Weights of a small masked image model: trained on photos with spoken descriptions (Open Images, Localized Narratives).
Rows from block 9 of the encoder of a small masked image model, named by matrix and row number. Rows with one number belong to one neuron. Each number is 128 + 32 x the weight over its row's rms, rounded and kept within 0 to 255. All counts start at 0.
After each neuron's rows are labels from the 100 images, of 14848, where the neuron reaches its highest value: "responds to" is what is common among them. Only what is clearly more common there than usual is listed. The data: photos with spoken descriptions (Open Images, Localized Narratives). In brackets: how many of the 100, against the usual share in percent.
# fc1: MLP up (encoder.blocks.9.mlp.fc1.weight, 640x160), inputs 0-79
# fc2: MLP down (encoder.blocks.9.mlp.fc2.weight, 160x640, transposed), outputs 0-79

fc1.19 [131 171 139 211 110 143 114 158 167 208  80 148 149  96 110 127  64 155  73 115 125 154 129 175  92 152 149 131 132 159 107 108 155 124 122  76 138 113 132  98  71 126 133 104  92 150 133 134 117 190 162 145 170 124  60 192 147 106 104 125 117 144 122 114 115 184 148 138  66 122 123 161 111 180 176 192 123 152 114 106]
fc2.19 [143 178 192 110 134 144  94  78 155 132 129  78  75 114 131 154 103 119 192 187 174 167 119 160 140 134 177 140 140 122  95 134 110  75  98 116 100 125 128 161 144 109 162 136 127 156 143 135 135  65  74 172 150 132 137 148 109 147 103 110 144 188  69 101 126  93  91  71 151 144 114  96 156  65  42 184 136  98 134 151]
responds to: text has "wall" (44 vs 19.7)

fc1.385 [133  77 124 128 130 134 162 231 110 128 112 127 107 138  94 166  90  97 130  66 136 134  95 124  85 164  86 121 127  66  98 147 117 143 120  76 162 118 117  70 162 152 122 147 124 112  69 151 147  85 124 115 122 126 107 109 163 147 104  93 139 128 145  81 114 156 126 134 178 139 111 157 121 109 155 119 151 124 117  92]
fc2.385 [156 124  92  74 141  84 147 188 154 131 137 120 165 155 119 117 158 112 123 128  80 126 149  91 130 103  96 103  84 119 172  53 165 142 116 116 137 139 131 173 136  80 111 145  87 108 195 112  87 123 167 128 175 152 140 139 133  99 185  76 147 217 139 131 194  97 135 125  89 151 160 101 160 150 166  96  33 125 156  95]
responds to: text has "wall" (49 vs 19.7)

fc1.250 [129 165 131 172 132 117 182 115 112 142 106 146 120 157 181 146  97  89 140 120 124 102 107  98 142 128 119  34 160  49 160  95  67 107 147 150  84 163 115 145 156  81 124  93 105 121 151  58 137  88 123  80  90 198 169 161 157 203 172 171 136 142 181 151 100 127 143 101 132 112 168  89 124 126  85 129 173 114  81  81]
fc2.250 [ 95 143 149 148 100 138 165 131 141 147 123 137 126 134 151 140 229 152 146 124 143 142 122 110 148 168 122 127 129 141  76 203 129 154 145 125 126 163 116 219 132 118 146 120 129 118 134 120 107 147 210 137  93  89 111 136 133 136  83 159 104  64 105 136 157 160 158 106 143 163 153 128 170 112 130 118 105 117 172 137]
responds to: text has "sky" (60 vs 24.5); text has "trees" (57 vs 27.2); text has "grass" (42 vs 9.8)

fc1.243 [148 150 163 108  93  91 104 159 163 142 179 180 128 153 115 114  74 124  50  72 144 101 134 107 117 121 151 117  98 164 100 120 136 141 131 175 113 142  76 159 113  80 150 137 159 153  92 142  98 101 113 107 113 170 139 221 134 128 129  98 165 123 126  65 119 176 148  59  41 155 109 121 117 127 154 123 178 222  91 149]
fc2.243 [132 148 149 132  97 109 109  95 100 125 126 105 163 126 102 139 152 118 145 121  49 133 130 110 158 162 122 113 132 176  78 152  67 145 120 148  73 125 141 194 184 120  98 172 130 104 163 100 127 111 103  64  98 148 140 110  86 171 139 149 131 140 109 161 162 136 100  96 115 153 107 135 171 167  79 114 211 130 180  88]
responds to: text has "sky" (54 vs 24.5)

fc1.450 [207 172 113  91 154 148 139 131 106 107 135 132 128 167 130 146 112 156 136 220 124 116 144 165 123 142 160 109 118 160 132  99 178 148 130 164 121 150  73 163  98 140  94 128 186 117 106 148 110 144 163 165 192 127 126 115 107 180 168 103  89  77 177 114  83 174 147 167  86 139 125 137 147 102 123 163 144 169  97  99]
fc2.450 [148 101  80 124 156 150  98 135 174 125 119  68 122 144 122 118 176 108  82  99 154  84 135  67  65 117 130 129 140 109 119  38 118  99  73 100 120 187 126 148 114 107 122 106 133  60 183 185 133 106 109  80 128 111 120 141 138 105 122 154 131  85 102 129 183 103  96  81 148 107  75 120 144 147 136  74  96 156 132  80]
responds to: text has "sky" (50 vs 24.5)

fc1.110 [149 112 136 164 104 115 122 138  82 119 195 155 134  77 114 155 107 167 106 127  97 126 173 211  80 101 182  87 130 146  76 144 183 137 131  69 118 132 119 143 115 191 136 186 105 141 126 152 127 165  43 129  82 138  86 146  77 128 165  76 152 134  81 130 159 137  98 129 105 123 187 116  65 114 150 153 146 162 115 112]
fc2.110 [162 148  88 167 148 104 139  98 117 135 117 130 132 160 121 162 101 130 119 147 141 116  79 140 126 123 126 141 162  91  70 155  92 105 140 130  95 111 131 147 106 169 142 102 127 166 119 121 145 110 123 151 149 136 202 138 133 119 107 135 122 165 125 129 134 143 148 146 114 124 133 130 118 125 148 129 128 111 124 190]
responds to: text has "sky" (54 vs 24.5)

fc1.181 [119 137 146 146 119  87 123 122  61 115  99 141 154 151 132 149  58 124 136 129 232 186 175 125 125 160  79  88  66  88 104 127 128 133  86 161 124 117 153  86 108 131 129  84  97 218 184 104  98 179 156 152  88 154  96 102 111  84  89  58 119 156 152 110 114 184 135 116 168 139 153 106 154 121 147 163 154 122 148 158]
fc2.181 [134 107 123  80 184  61 136 136 109  99 119 118  83 139 142 101 113 171 115 106 169 109  98  40 135 130 126 128 124 176 148 108  94 123 154 120 115 160 135 112 123  95  84 145  57  93 194 142 159  99 160 158 117 131 140 137 149 105  50 103 128 158 110 135 141 102 112 178 109 186 114  81  96 145 150 112  39 128  78 116]
responds to: text has "wall" (40 vs 19.7)

fc1.500 [135 125  80 129 122 144  99 166 133 124 206 175 119 178 156 100 111 100 137 122 142 141 193 133 123 162 162 105 171 118  90 189 142 111 171 155 138 117 105 117 120 132 107 128 119 131 159 160 136 105 135 108 109 133 138  89 106 146 130 128  75 131 157  93 167 133 195  94  92 112 189 128 118  85 163 128 163 146 121 118]
fc2.500 [ 96 139  82 117 116 145 129 125 138 172 119 156 195 176  83 119  60  87 149 124 108  83 141 142 123  66 102 182 107 146 105 128 143 126 131 185  77 123 138 112 140 134  88 138  99  87 145  81 118  78 138 134  87 139 181 145  98  72 155 112 122 119  65 158 171 107 139  93 114 157 114 135 157 113 125  21 167  80 178 126]
responds to: text has "sky" (71 vs 24.5)

fc1.27 [157  97 109 112  63 134 162 148 147 139 144  68  97 141 158  86  94 165 132 142  97 100 136 134 152 154  93 114 129 110 162 123 169  94 109 148 106 130 138 151 129  92 136 169 115 128 120 162 140 123 129 109 106 150 122 196 128  90 157 125 108 140 172 131 142 166 145 132 142  77 141 184 185 135 105 144 117 148  50 172]
fc2.27 [129 150 124 116 109 125 159 131 122  92 119 157 125 123 146 133 147 173 124 122 152 144 120 132 145 135 137 157 121 130 152 131 108 132 157 112 162 122 123  78 134 113 157 126 114 116 137 130 137 125 136 135 128 125 115 120 113 124 121 101 138 114 133 130 119 154 110 141 100 153 141 116 126 148 123 124 153 117 108 117]
responds to: text has "grass" (25 vs 9.8)

fc1.492 [160 199  78 160 106  81 144 138 120  74 143 124 132 109 156 159 100 156 127 143  55 142 143 108  76  79 124 115  80 125 139 163 124  92 129 196 157 110  95 131 113 125 116 110 149 125 156 103 138 113 135 104 102 179 163 126  88 121 188 138 103 197  86 156 141 121 140  46  86 159  91 118 123 120 115 147 163  87 128  93]
fc2.492 [142 149 153 116  95 101 155  84 118 112 121 123 133 133 122  89 160 134  88 229  64 141  69 121 114 142 119 100 138 176 121 129 108 170 153 127  91 186 127 189 155 188 106 144  88 145 199  86 125 142 178  98 158 170 147  47 140 168  95 154 107 160  82 161 162 136 109 109 175 165 116 159 144 141  91 100 145  72 134 136]
responds to: text has "sky" (65 vs 24.5)

fc1.421 [141 171  69 132 114 114 110 114 129 114 129 126 157 134 123 132  54 156 115 177 177 145 164 170 126 129 102 134 108 131  90 118 128 132 103 120 164 106 114 104  92 153  99 125 105 153 112 148 142  78 125 183 101 141 138 145  96  75 178  79 169 102 186 119 157 108  89 149  84 151  91  93 139  81 143 123 168 199 131 116]
fc2.421 [154 184 113 113 136  81 170  67 151 167 118  90 126 170 101 164  87 115 128 162  99  69 117 146 172 124 187 119 127 166  86 134  94 123 120 140 126 101 131  94 105  95 119 158  85 164 109 106 148 121 134  95 143 186 156 137 104 120 118  80 127  83 105 100 115  88 103 161  92 122 108 128 125  72 168 102 172 170 164  64]
responds to: text has "sky" (54 vs 24.5)

fc1.28 [ 99 147 127 102 102  84  76 124 166  96 126 125 148 144 112 110 130 135 173 131  76 146  59 144  88 129 132 120 118 107 145 167  94 115 168 109  79  86 112 180 162 127 193 163 139 167 182 140 149 180 127 146 142 146 114 101  72 123 112  95 107 119 121  39  92 151 122 121 124  55 157  95  78 208 127  76 150 147 101 122]
fc2.28 [135 170 101  88 135 104  88  93 114 114 122 148  99 170 155 110 118 107 168 108  76  90 137 169 167 122 152  94 127 104 119  82  82 100 218 105 154 133 122 170 107 143 128 151 117  94 122 103 163  97 129  79 148 120 166 132 132 171 114 121 113 139 118 153 140 151 113 134 149  49 175 132 164 114  61  88 169 132 101 120]
responds to: text has "wall" (40 vs 19.7)

fc1.431 [ 91 130 169 119  90 141 181 158 150 149 103 124  71 162 131 124  84 136 136 160 202 119 141  94 151 154 163 175 105 119 131 112  84 113 127 123  63 203  98 142 126 120 146 143 139 175 145 153 194 173 132 138 139 132  95 163 155 101 154 136 110  87 107  77  79 148 185 131  92 117 160  57 167 140 126 194 151 137 120 210]
fc2.431 [128 104 100 146 135 119 149 179 163 143 127 160 120 140 103 125 154 130 114  52 148 203 147 150 203  82  99  93 107 123 137 130 149 178 152 103 170 157 141 133  93 154 191 126 152  85 147 176  69  95 158 115  92 130  93 157 168 169 119 194 130 165 112 106 143 128  75 136 196 113 157 118 149 140 163  82  18 108 111  87]
responds to: text has "grass" (33 vs 9.8)