python train.py --encoder_arch="vit" --encoder_norm="rmsnorm" --encoder_patch_size=[8, 8] --lr=0.0016 --beta1=0.85 --epochs=132.9 --warmup_steps=2640
Rows from block 10 of the encoder of a small masked image model, named by matrix and row number. Rows with one number belong to one neuron. Each number is 128 + 24 x the weight over its row's rms, rounded and kept within 0 to 255. All counts start at 0. After the name is the row's rms in percent of the matrix's.
After each neuron's rows are labels from the 100 images, of 14848, where the neuron reaches its highest value: "peak at" is the part of the image that holds the peak. Only what is clearly more common there than usual is listed. The data: photos with spoken descriptions (Open Images, Localized Narratives).
# fc1: MLP up (encoder.blocks.10.mlp.fc1.weight, 640x160), inputs 0-79
# fc2: MLP down (encoder.blocks.10.mlp.fc2.weight, 160x640, transposed), outputs 0-79

fc1.246 119 [128 154 141 135  97 132 136 162 137 152 175 140 134 107 167 180 111 114 108 150 153 143 154 146 121 140 125 119 116  94 105 109  90 103  92 145 121  95 142 132 156 131 124 101 129 112 147 148  96 166 150 130 150 145 126  80 127 107 131 126 102 104 143 137 153 130 139 117 123 126 137 179  98  93 115 146 170 194 151 131]
fc2.246 122 [115 153 156 133 132 159 105 134 127 130 123 152 131  92 124 114 136 155 119 145 119 151 131 131 126 127  94 171 139 111 145 106 173  75 111  99  94 141 133 111 127  96 136 117  83 118 140  56 112  96 128 168 119 123 108 120 118 125 137 146 136 155 148 153 162 170  89 141 163 137 111 131 143 121 103 122 101 109 140 128]
peak at: middle left

fc1.6 080 [110 114 126 124 121 120 100 111 113 133 127 145  87 106  93 128  92 122 107 132 157 130 114 128  87  92 158 121 119 162 103 147 127 110  93 163 100 127 128 149 144  69 187  97 119 131 146 123 120 114 147  49 115 155 158 127 163  97  93 143 105 131  94 119 101 112 118 143 145 103 127 139 131 140  84 152 112 123  81 139]
fc2.6 083 [128 128 111 139 103 112 135 136 130 150 130 104 123 144 126 136  88 112 136 120 146 129 134 123 134 126 134 163 119 117 133 125 124 133 123 136 113 107 130 128 136 122 136 143 133 126 111 124 139 125 105 151 118 113 140 142 120 107 128 116 138 143 132 115 118 126 127 143 127 119 143 119 138 123 146 133 113 147 129 132]
peak at: bottom right

fc1.387 095 [161 179 141 122 137 123 104 117 141 147 159 136 138 123 161 127 120 154 121 161 148 155 102 107 135 115 115 166  99 146  97 164 139 117  92  97 124 122 161 155 124 127 100 153 135 140 128 149  93 102 128 157 119 149 107 122 177 126 154 100 125 162 140 143 132 158 117 134 107 136 126 163 160 117  80  90 138 115 120 126]
fc2.387 092 [153 131  90 169 108 110 135 155 146 133 127  79 159 125 122 120 123  93 123 140 127 100 124 142 138 140 164  94 137 108 110  83 104 160 156 156 175 113 137 162  65 162 145 128 125 145 148 154 107 125 130 123 121 136 142 103  92 133 144  85 128 153 105 120 130 165 117 127 131 117 133 121 114 124 155 173 134 110 132 119]
peak at: top centre

fc1.19 099 [101 118 170 124 129 120 101 151 107 113 105 112  76 129 125 183 119 171 102 148 156 129 102 117 143 143 120 103 116 137 127 112 113 152 108 113 156  84 100  97 128  89 153 159 107 111 165 127 104 101 121 126 141 137 110 134 141 130 144 133 143 134 108 126 152 152 149  92 161 111 140  92 130 172 125 105 143 163 122 105]
fc2.19 096 [116 138 133  94 185 101  92 114  98 115 125 141 107 155 114  63 126 135 140 169  80  82 150  99 137 139 134 117 130 145 159  93 117 154 135 149 142 147 142 112 131 136 113 176 141 144 165 134 163 120 138 166 154 125 152 109 144 121 134 106 136 137 143  82 138  70 126 168 127 163 161 146 132 118 117 123  90 109 143 102]
peak at: bottom right

fc1.537 106 [133 114 138 112 131 155 130 152 121 163 151 137 131 135 156 160 127 108 150  90 130 127 135 121 104 102 127 103 145 126 100 102 138  62 101 150 122 119  92 130 111 107  93 144 151 141 127 111 139 130 104 103 144 124 119 155  86 100 132 151 107  98 128 133 139 148 122 131 117 166  81 167 157 111 115 154 128 134 125 148]
fc2.537 120 [108 132 155 134 131 123  71 111 130 159  95 128  98 138 132 137 159 116 141 133 143 150 131 120  97 162 118  94 125 138 128 115 161  70  88 124 102 190 151 122 163  88 150 131 108 116 142 147 140  87 131 114 136 125 149 139 137 106 105 132 123 169 132 152 137 118 105 121 140 118 154 115 110 150  84 115 150  96 122 129]
peak at: middle left

fc1.555 100 [112  91  80 139 118 152 137 155 113 127 105 134 153 101 115 119 125 129 131 121 162 154 140 117 132 120 145 140 143 150 163 186 107 129  87 142 113 131 168 122  71 113 150  99 145 138 108 129 117  99 127 120 107  78 162 102 134 129 147 132 134 128 166 147 157 135 147 126 118 140 135 171 136 123 181 107 148  85 100  82]
fc2.555 101 [133 103 186 198 128 101 103 142 127 125 134 115 129 128 109 141 138 130 115 133 102 138 127 147 131 126 118 120 121 124 113 191 110 161 123 134  92 106 121 130 106 152 124 125 112 116 152  94 120 130 141  83 112 129 128 111 110 158  94 111 115 182 117 141 175 134 138 100 139 153  82 139 105 163 141  85 118 106 143 144]
peak at: top centre

fc1.272 117 [154 118 134 113 132 157 123 125 121 135 149 118 143 139 121 124  79 166 122  83 132  98 114 125 114 106 121 104 135 106 131 104 132 134 133 141 148 137 122 122 117  66 140 149  95 147 127 183 176  87  84 145 134 127 112 112 127 109 178  72 104  80 134 161  82 109 137 132 117 139 144 129 111 121 139 114 124 136 146 120]
fc2.272 111 [128 135 175 140  97 139 125 156 106 118 147 137 136 115 132 107 115 130 127 151 109 109 149  89 135 137  91 120 109 151 135 126 127 101 128 152 105 174 128 133 140 132 143 131 100 114 152 129 159 121 147 145 176 123 113 116 119 123 162 108 109 147 155 177 147 114 106 152 140 135 138 112 146 156  79 136 137 124 147 113]
peak at: bottom right

fc1.505 114 [104 137 130 154 150 154 109 141 111 112 138 131 124 129 163 176  95 119  87 151 127 112 151 160 117 130 112 113 111 145 147 146 156 115 119 133 120 139 118  65 133  76 188 150 166 120 118 121 181 105 132 152 134 137 113 102 130 114 150 111 126 128 164 130  87 108 147 127  93 143 140 107 111 111 185 119 117 165 161 150]
fc2.505 111 [132 123 165 110 105 107 145 131  87  91 125  98  63 123 137 107 135 154 124 122 131 121 112  84 156 121 125 105 171 144 152  93  76 119 113 120 101 195 126 132  93 127 123 151 116 150 162 132 155 125 137 112 121 136 103 135 147 122  88 145 135 147 162 109 155 112  81 181  99 156 179 138 153 156 115 124 122 133 101 126]
peak at: bottom right

fc1.273 111 [150  68 132 147  99 143  83 141  81 133 164 144 150  79 104 130 112 125 113 162 118 131 164  91 142 136 114 110 100 111 140 129 150 123 108 146 124 143 151  67 123 120 148 139 135 134  94  93 149 122 131  67 125 145 108 163 117  98 137  92 148 138 159 147 126 192 133 137 113 138 154 112 110 124 123 161 146 155 109  99]
fc2.273 097 [118  98 123 153 151 162 152 140 133 121 128 135 146 107 146 115 178 144 141 125 114  99 149  87 128 117 130 131 117 161 177 121  96 180 164 126 134 164 129 120 122 142 106 124 115 102 131 140 100 142 133 102 131 113 115 145 126 186 147 132 132  90  97 111  92  93 155 128 117 151 106 125 112 110 177  86 106 116 154 121]
peak at: middle right

fc1.323 100 [140 155 119  89  65 145 173 123 130 114 114 122 128 100 116  77 140 154 150 140 120 108 147 115  82 145  68 170 113 134  99 119 135  88 165 172  73 131 104 144 133 109  91 121  78 138 135 156 133 103 131 142 117 163 112 104 141 119 151 110 133  94 128 128 157 149 146 121 119 141 127 166  96 152  89 145 113 130  69 122]
fc2.323 072 [102 145 137 127 151 140 130 131 149 124 139 162 123 157 138 150 149 115 137 132 114 156 129 152 115 112 135 140 101 153 164 131 133 130 131 131 158 104 111 113  98 144 133 142 105 146 122  81 115 117 154  98 125 100 113 119 130 103 127 141 126 134 120 135 128  98 148 102 113 138 123 120 118 119 113 112 151 104 129 135]
peak at: top centre

fc1.469 089 [109 132 116 137  96 114  73 116 177 116 111 106 143 130 158 138 116 173 143  96 124 162  98 130 125 154 139 150 111  94 121 127  90 147  92 166 119 141 137 128 152 132 119 106 123 110 108 170 162 130 157 113  79 159 121 151 162 138  97 113 107 159 161 114 120 142 159 146 146  99  56 145  97 121 127 137 168 149  72 123]
fc2.469 079 [111 167 127 136 136 116 111 134 115 157 148 119 129 162 115 124 102  95 123 135  96 115 138 114 132 134 130 161 107 128 151 104 120 135 143 178 131 121 125 155 110 160 107 166 120 120 124 137 124 140  94 128 130 141 125 158 129 123 107 130 130 129 128 123 145 102  98 148 141 111 173 129 125 127 102 105 146  97 138 101]
peak at: bottom right

fc1.202 106 [174 163 116 157 140 154 120 185 161 161 168 137 118 113 109 182 142 104 113 124  92 142 160 104 102 117 134 128 122 120 120 148 125 113 148 172 156 122  62 131 114 104 121 127 118 176 163 143 124 145 119 102 139 152 138 143  98 128 133  98 141 112 180  91 146 163 100 138 120 164  91 123 176 123 123 143 150 135 119 147]
fc2.202 121 [ 97 140 150 146 116 108  72 143 136 149 126 122 144 137 147 153 132 110 146 119  82 117 138 128 183 158 109 104 102 145 127 147  99  98 125 143 112 150 139 147 147  99 124 118 125 108 120 154 138 129 139  67 121 165 173 171 134 119 104 143 115  99 149 124 111 125 120 111  93 136 135 109  87 159  89 109 172 147 154 106]
peak at: top right

fc1.277 109 [127 156 170 130 133 152 160  91  75 140 118 150  98 140 115 126 148 116  98 113 161 121  86 180 122 128 128 154 160 118  94 116 108  50 118 139 125 109 128 132 127 107 124 125 134  98 109 153 115 121 138 148 129 103 142 126 152 137 119 107 147 151 124 159 101  89 191 110 143 154 120  74 107 124 151 149 110 164 134 142]
fc2.277 110 [128 101 152  93 153  96  91 115 153 127 135  69 115 135 106 124 126 137 176 138 109 152 136  99 119 151 118 118 116 107 166 149 107 157  98 121  92 149 121  98 130  85 154 113 131 132 157 112 143 158 107  92 129 138 105 143 106 140  99 121 108 165 165  97 170 166  95 123 138  94 120 158 144 166 112 115  98 126  88 105]
peak at: bottom right

fc1.303 107 [158 105  83 105 133 120 125 146  90 109  93 126 143 120 139 171 104  69 118  82 131 168 136 159 131 119 103 126 123 119 120 156 111  67 135 137  69  86 142 155 138  81 121 127 134 129 133 123 125 197  87 175 166 119 128 128 130 120 118  91 123 170 150 146 151 148 124 143 127 142 111 100 134 151 154 129 146  89 108 152]
fc2.303 112 [103 145 195 117 122  92 106 152 116 130 137  87  87 131 102 110 111 131 123 141 140 129 114 108 144 108 147 114 124 104 112  96 118 166 103 129 134 153 119 107 136  94 134 116 123 144 151 149 138  85 107  55 157 125 136 114 149 106 110 162 140 139 134 164 118 140 131 116 103 103 196  96 120 142  94 166  97 101 121 131]
peak at: top right

fc1.197 112 [149  94 163 123 131  94 179 126 155 135 107 127 129 140 130 136 114 122 125 154  92 184 110 123 140 119 119  88 151 118 153  98 100 142 162 114 102 111 123 152 141 115 103  92 170 128 155 111 169 140  94  73 153 148 140 177 123 123 123  91  93 118 102 115 143 160 146 128 113  93 173 129 165 131 138 109 112 130 117 120]
fc2.197 136 [137 129 140 154 138 141 162 104 148 158 129  72 148 114 112  84 125 109  95 108 121 109 149 100 109 125 125 128 104 135 121 170 164 120  88 117  87 112 123 108 109 134 121 146 113 105 129  90 134 158 147 170 116 119  95 119  95 110 152 139 178 127 139  96 134 127 122 133 154 127 117 145 160 114 130 133 125 144 166 115]
peak at: top right

fc1.610 093 [127 139 156 163 101 175 152 146 126 131 126 133 108 134 147  96 140 137 129 139 132 134 150 147 110 189 134 135 134 116 127 165 174 159 127 111 100 171 144 100 142 104  86 159 142 109 106 141 113 164 158 136 125 102 154 153 182 164 143 157 150 116 131 135 146 128 138 137 113 146 146 144 150 129 124 172 148 101 125 119]
fc2.610 090 [163 132 121  82  94 125 146 126 141 151 141 121 126 127 145 137  87 120 126  92 101 111 130  88 128 112 166 153 136 105 109 102 113 111 115 139 149  79 124 147  63 166 148 151 138 153 139 107 122 139 120 158 125 198 113 148 100  88 112 136 126 151 157 105 124 104  79 126 118 126 124 106  89 116 143 124 156 164 142  89]
peak at: bottom left

fc1.221 093 [153 120 101 126 103 150 142 152 129 148 145 132 137 114 158 151 150 137 140 121 142 133 124 136 103 115 112  89 144 145 121  69 125 111 114 131 166 146 149 206 103 106 114  90  92 101 156 185 133 149 138 113 152 124 108 130 114  97 130  97 129 144 113 126 151 103 130 124 161 101 144 104 121 134 156 116 133 154 114 121]
fc2.221 058 [126 118 139 110 138 137 141 137 131 119 137 139 124  89 126 109 157 146 121 136 141 142 129 148 153 149 150 137 107 146 102 137  95 125 142 121 150  96 125 112 149 123 124  97 142 162 152 150 106 141 135 130 135 138 107 120 129 125 109 113 155 119 100 107 132 121 124 122 136 134  89 135 108 137 127 134 127 152 124 135]
peak at: bottom right

fc1.436 131 [155 119 144 124 134 107 145 131 136 141 105 109 160 129 143 140 121 144 109  91 114 133 103 144 129 138 129 140 129 132 148 132 137 119 107 125 114 123 118 110 124  89 115  93 104 121 125 101 156 141 168 124 127 110  83 130 152 106 136  98 182 131  99 147 141 154 106  88 161 141  89 106 175 145 171 112  92 100 143 122]
fc2.436 152 [151 138 107 108 158 124 121 154 111 106 146  95 113 142 117 100 101 119 114 105 111 113 156 113 102 125  82 137 134 163 152 120 175  79 111 136  85 161 125 113  84 112 132 141 114 116 170  80 139 114 152 139 137 119 115 104 109  95 147 100 114 160 141 158 177 111  92 188 113 133 124 128 135 133 151 118 139 138 139 112]
peak at: middle right

fc1.86 090 [113 114 153 137 116 104 154 158 143 156 134 130 113 122 161 166 128 153 161 151 143 104 116 124 104  94 133 140 155 111 152 118 109  81 114 107 121 111 136 145 119 112 126 121 127 118 102 163 107 113 164  98  96 144 104 145 159 154 157 151 173 133 122 172  97 150  91  97 125 102 142 180 119 143 101 173 133 109 113 172]
fc2.86 101 [ 89  99 132 110 106 130 140 104 121 138 125 110 130 135  79 144 176 153 112 128 116 106 118 108 138 146 154  85 128 138 119 178 105 167 132 121 121 124 115 136 117 109 145 112 141 140 124 129 115 117 141 108 148  91 130 106 121 142 102 133 123  83 165  93 113 178 153 136 113 133 121 129 106 129 141 100 161 154 115 101]
peak at: bottom left

fc1.152 105 [ 99 138  95 150 123 116 136 119 122 102 135 172  81 127 151 146  89 139 119 144 101 160 113 145 123 132 135  95 135 150 135 104 110 115 154 124  95  73 108 102 156 124 109 131 132 127 122 133 130 125  77 107 128 161 136 119 171 151 128 128 137 129 140  88 116 100 113 125 164 142 115  75 115 103 138 127 106 139  98  93]
fc2.152 108 [ 96 131 126 118 142 146 145 117 120 118 117 109 107 139 139 120 151 137 151 128 136 127 124 105 137 129 119 135 145 127 113 112 111 112 126 124 133 182 134 162 109 148 143 132 156 124 144 139 118 108 139 120 100 112 141 160 155 124  94 175  90 128 155 142 120 122 129 167 140 118 193 124 131 131 142 151 136 146 114 137]
peak at: bottom centre

fc1.76 095 [149 108 103 144 115 111 121 143 113 124 122 168 108 128 149 166 112 152 124  90 151 118 130  98 117 137 132 118 120 133 100 154 178 126 122 130 127 112 121  72  95 121 108 121 115 149 138 169  88 133 147 115 133 103 109  85  91  72 141 127 120 108 178  94 116 112 126 132 184  94 154 109 174 131 135 129 145 104 147 159]
fc2.76 095 [146  97 148 162 100 130 106 179 122 171 114 106 119 123 128 145 121 145 127 166 143 178 120 137 109 161 115 155 155 145 142  84 108 143 150 137 115 138 129 116 119 149 118 120 127 148 113 130 147 120 159 113 106 148 107 146 148 129  97 112 126 161  90 138 108 101 146 143 121 194 130 140 158 129 134  88 113 115 116 106]
peak at: bottom right

fc1.156 110 [148 105 121 137  76 134 133 141 130 145 171 126 108 114 137 151 142 145 119 135 179 133 126 140 135 144 113 108 132 157 164 148 137 114 161 193 124 115 108 108 145  81  88 104 135 148 145 105 123 160 131  75 154 160  85 110 130 116 107 131 148 133 116  97 160 163  77 118 144 144  68 122 172 114 166  94 124 162 100 132]
fc2.156 116 [123 197 145 178 143 122 141 141 130 149 116 156 138 146 190 112 115 115 143 123 118 131 135 120 113 119 142 142 128 108 114  85 102 119 142 149 162 181 138 143  97 162 135 144 116 117 143 148  96 118 111  94 116 179 144 142 145 134  98 175 103 120 149 167 110 116 142 107 112 138 188  91 118 152 105 100 107 111 164 147]
peak at: top right

fc1.598 101 [ 87 123 102 115 121 112 131 104 128 177 111 131 127  96 133 118 139 189 131 146 119 150 160 138  97  84 151  94 131 123 115 119 148 120  96 112 115 138 122 112 176 124 147 146 124 170  98 131 162 101 115 148 140  77 147 111 147 146 114 116 142 156 159 103  98 139 189  90 122 111 150 139  89 110 120 129 104 135 124 160]
fc2.598 101 [149 154 114 130 147  89 130 122 135 124 133 108  97 116 128 170 132 126 165 102 139 120 109 111 147 184 114 132 174 164  89 156  98 134 126 125 142 117 126 109 133 141 123 134 115 121 126 160 132 111 100 153 129 167 139 171 122  93  72 126 104 111  88 115 115 109 123 143 132 149 136  70 125 133 122 126 126 156 119 135]
peak at: bottom left

fc1.513 103 [154 147 118 143 101  76 113 110  84 133 159 130  98 119 119 168 151 130 125 172 130 124 138 140 116 148 166  99 105 143 132 113 144  89 164 148  92 134  93 139 115 123 118 132 118 160 107 132 123 118 122 164 101  79  99 146 213 120 151 141 121 156 164 142 125 140 112 102 166 124 148 109 166 145 160 171 117 175 133 113]
fc2.513 115 [133 152 145 135 157 173 101 104 149  96 129 196 124 100 149 110 155 163 142 162  70 136 155 179 165 117  94 174 138 152 140 112 130 120 113 145  98 137 141 108 158 107  86 122 142 139 123  95 126 104 190 121 124 169 143 132 139 144 100 108 106  75  89 136 143 111 129 117 113 134  96 144 119 108 101 100 131 102 107 163]
peak at: top left

fc1.339 099 [107 162 143 151 123 138 104 140  90 127 143 125 114  79 150 136 143 135 123 147 149 104 151 112 140  86 124 124 134 130  91 113 103  60 151 145 156 112 104 146 161 126 154  80 145 129 101 159 160 120 153 151 143 132  95 132 134 144 134  74 133 172 107 113 169 141 138 125  89 126  96 111  98 166 126 157 157  96 140 183]
fc2.339 100 [121 128 177 160 121 105 112 132 167 153 123 118 186 125 171 128 129 128 147 146 130  92 147 113 167 134 104 115  90 125 137 148 114 151 152 156  98 154 132 142  80 130 153 127  70  94 118 147 142 127 105 127 134  98 102 158 136 125 174 115 134 131 117 148 105 118 150 147 127 155 118 115 135 149 143  92  95 130 168 103]
peak at: top right

fc1.568 105 [130 114 117 158 149 114 134 165 115 104 184 144 118 105 164 164 131  78 174 159 123 174 125 139 145 147 114 132 141 112 118 189 129 171 126 133 142 134 116 172 150 134 120 130 138 156 129 144  96 142 143 140 145 113  92 111 116 132 133 112 144 117 113 107 155 140 162 109 114 116 141 143 139 145 136 192 119 163 125 140]
fc2.568 110 [122 142 125 122 124  84 118 138 138 139 121 135 144 140 165 128 118 114 159 106 121 110 128 103 162 146 122  89 131  81 129  92  77 140 141 141 144 133 149 184 131 136 136 152  90 166 154 145 139 105 129 126 148 137 100 117 109 154 141 145 120 132 152 140 125 127 101 122 133 138 180 139 140 137  72  98 129 107 116 108]
peak at: top left

fc1.570 102 [158 152 169 112  93 146 163  87 116  74 167 100 144  75 139 120 162 139 149  91 109 189 115 150 123 159 143 121 148  84 100 169  98 130 126 112  94 111 125 124 136 137 107 132 156 149 163 152 136 106 121 112 125 148 157 161 106 124 134 139 103 153  66 128 137  69 132 141 132 137 109 132 123 114  75 170 144 103 113 125]
fc2.570 097 [128 144 121 176 131 134 138 157 131 133 116 141 138 112 158 145  93 112 117 102 151 130 120 142 122 120 102 149 128 131 104 101 121 101 129 121 117 147 145 138 103 153 131 146 110 136 126 109 132 134 102 173 117 127  99  99 116 114 116 131 143 122  59 163 140 122 124 107 123 174 112  92 145  92 118 130 137  96 142 155]
peak at: top centre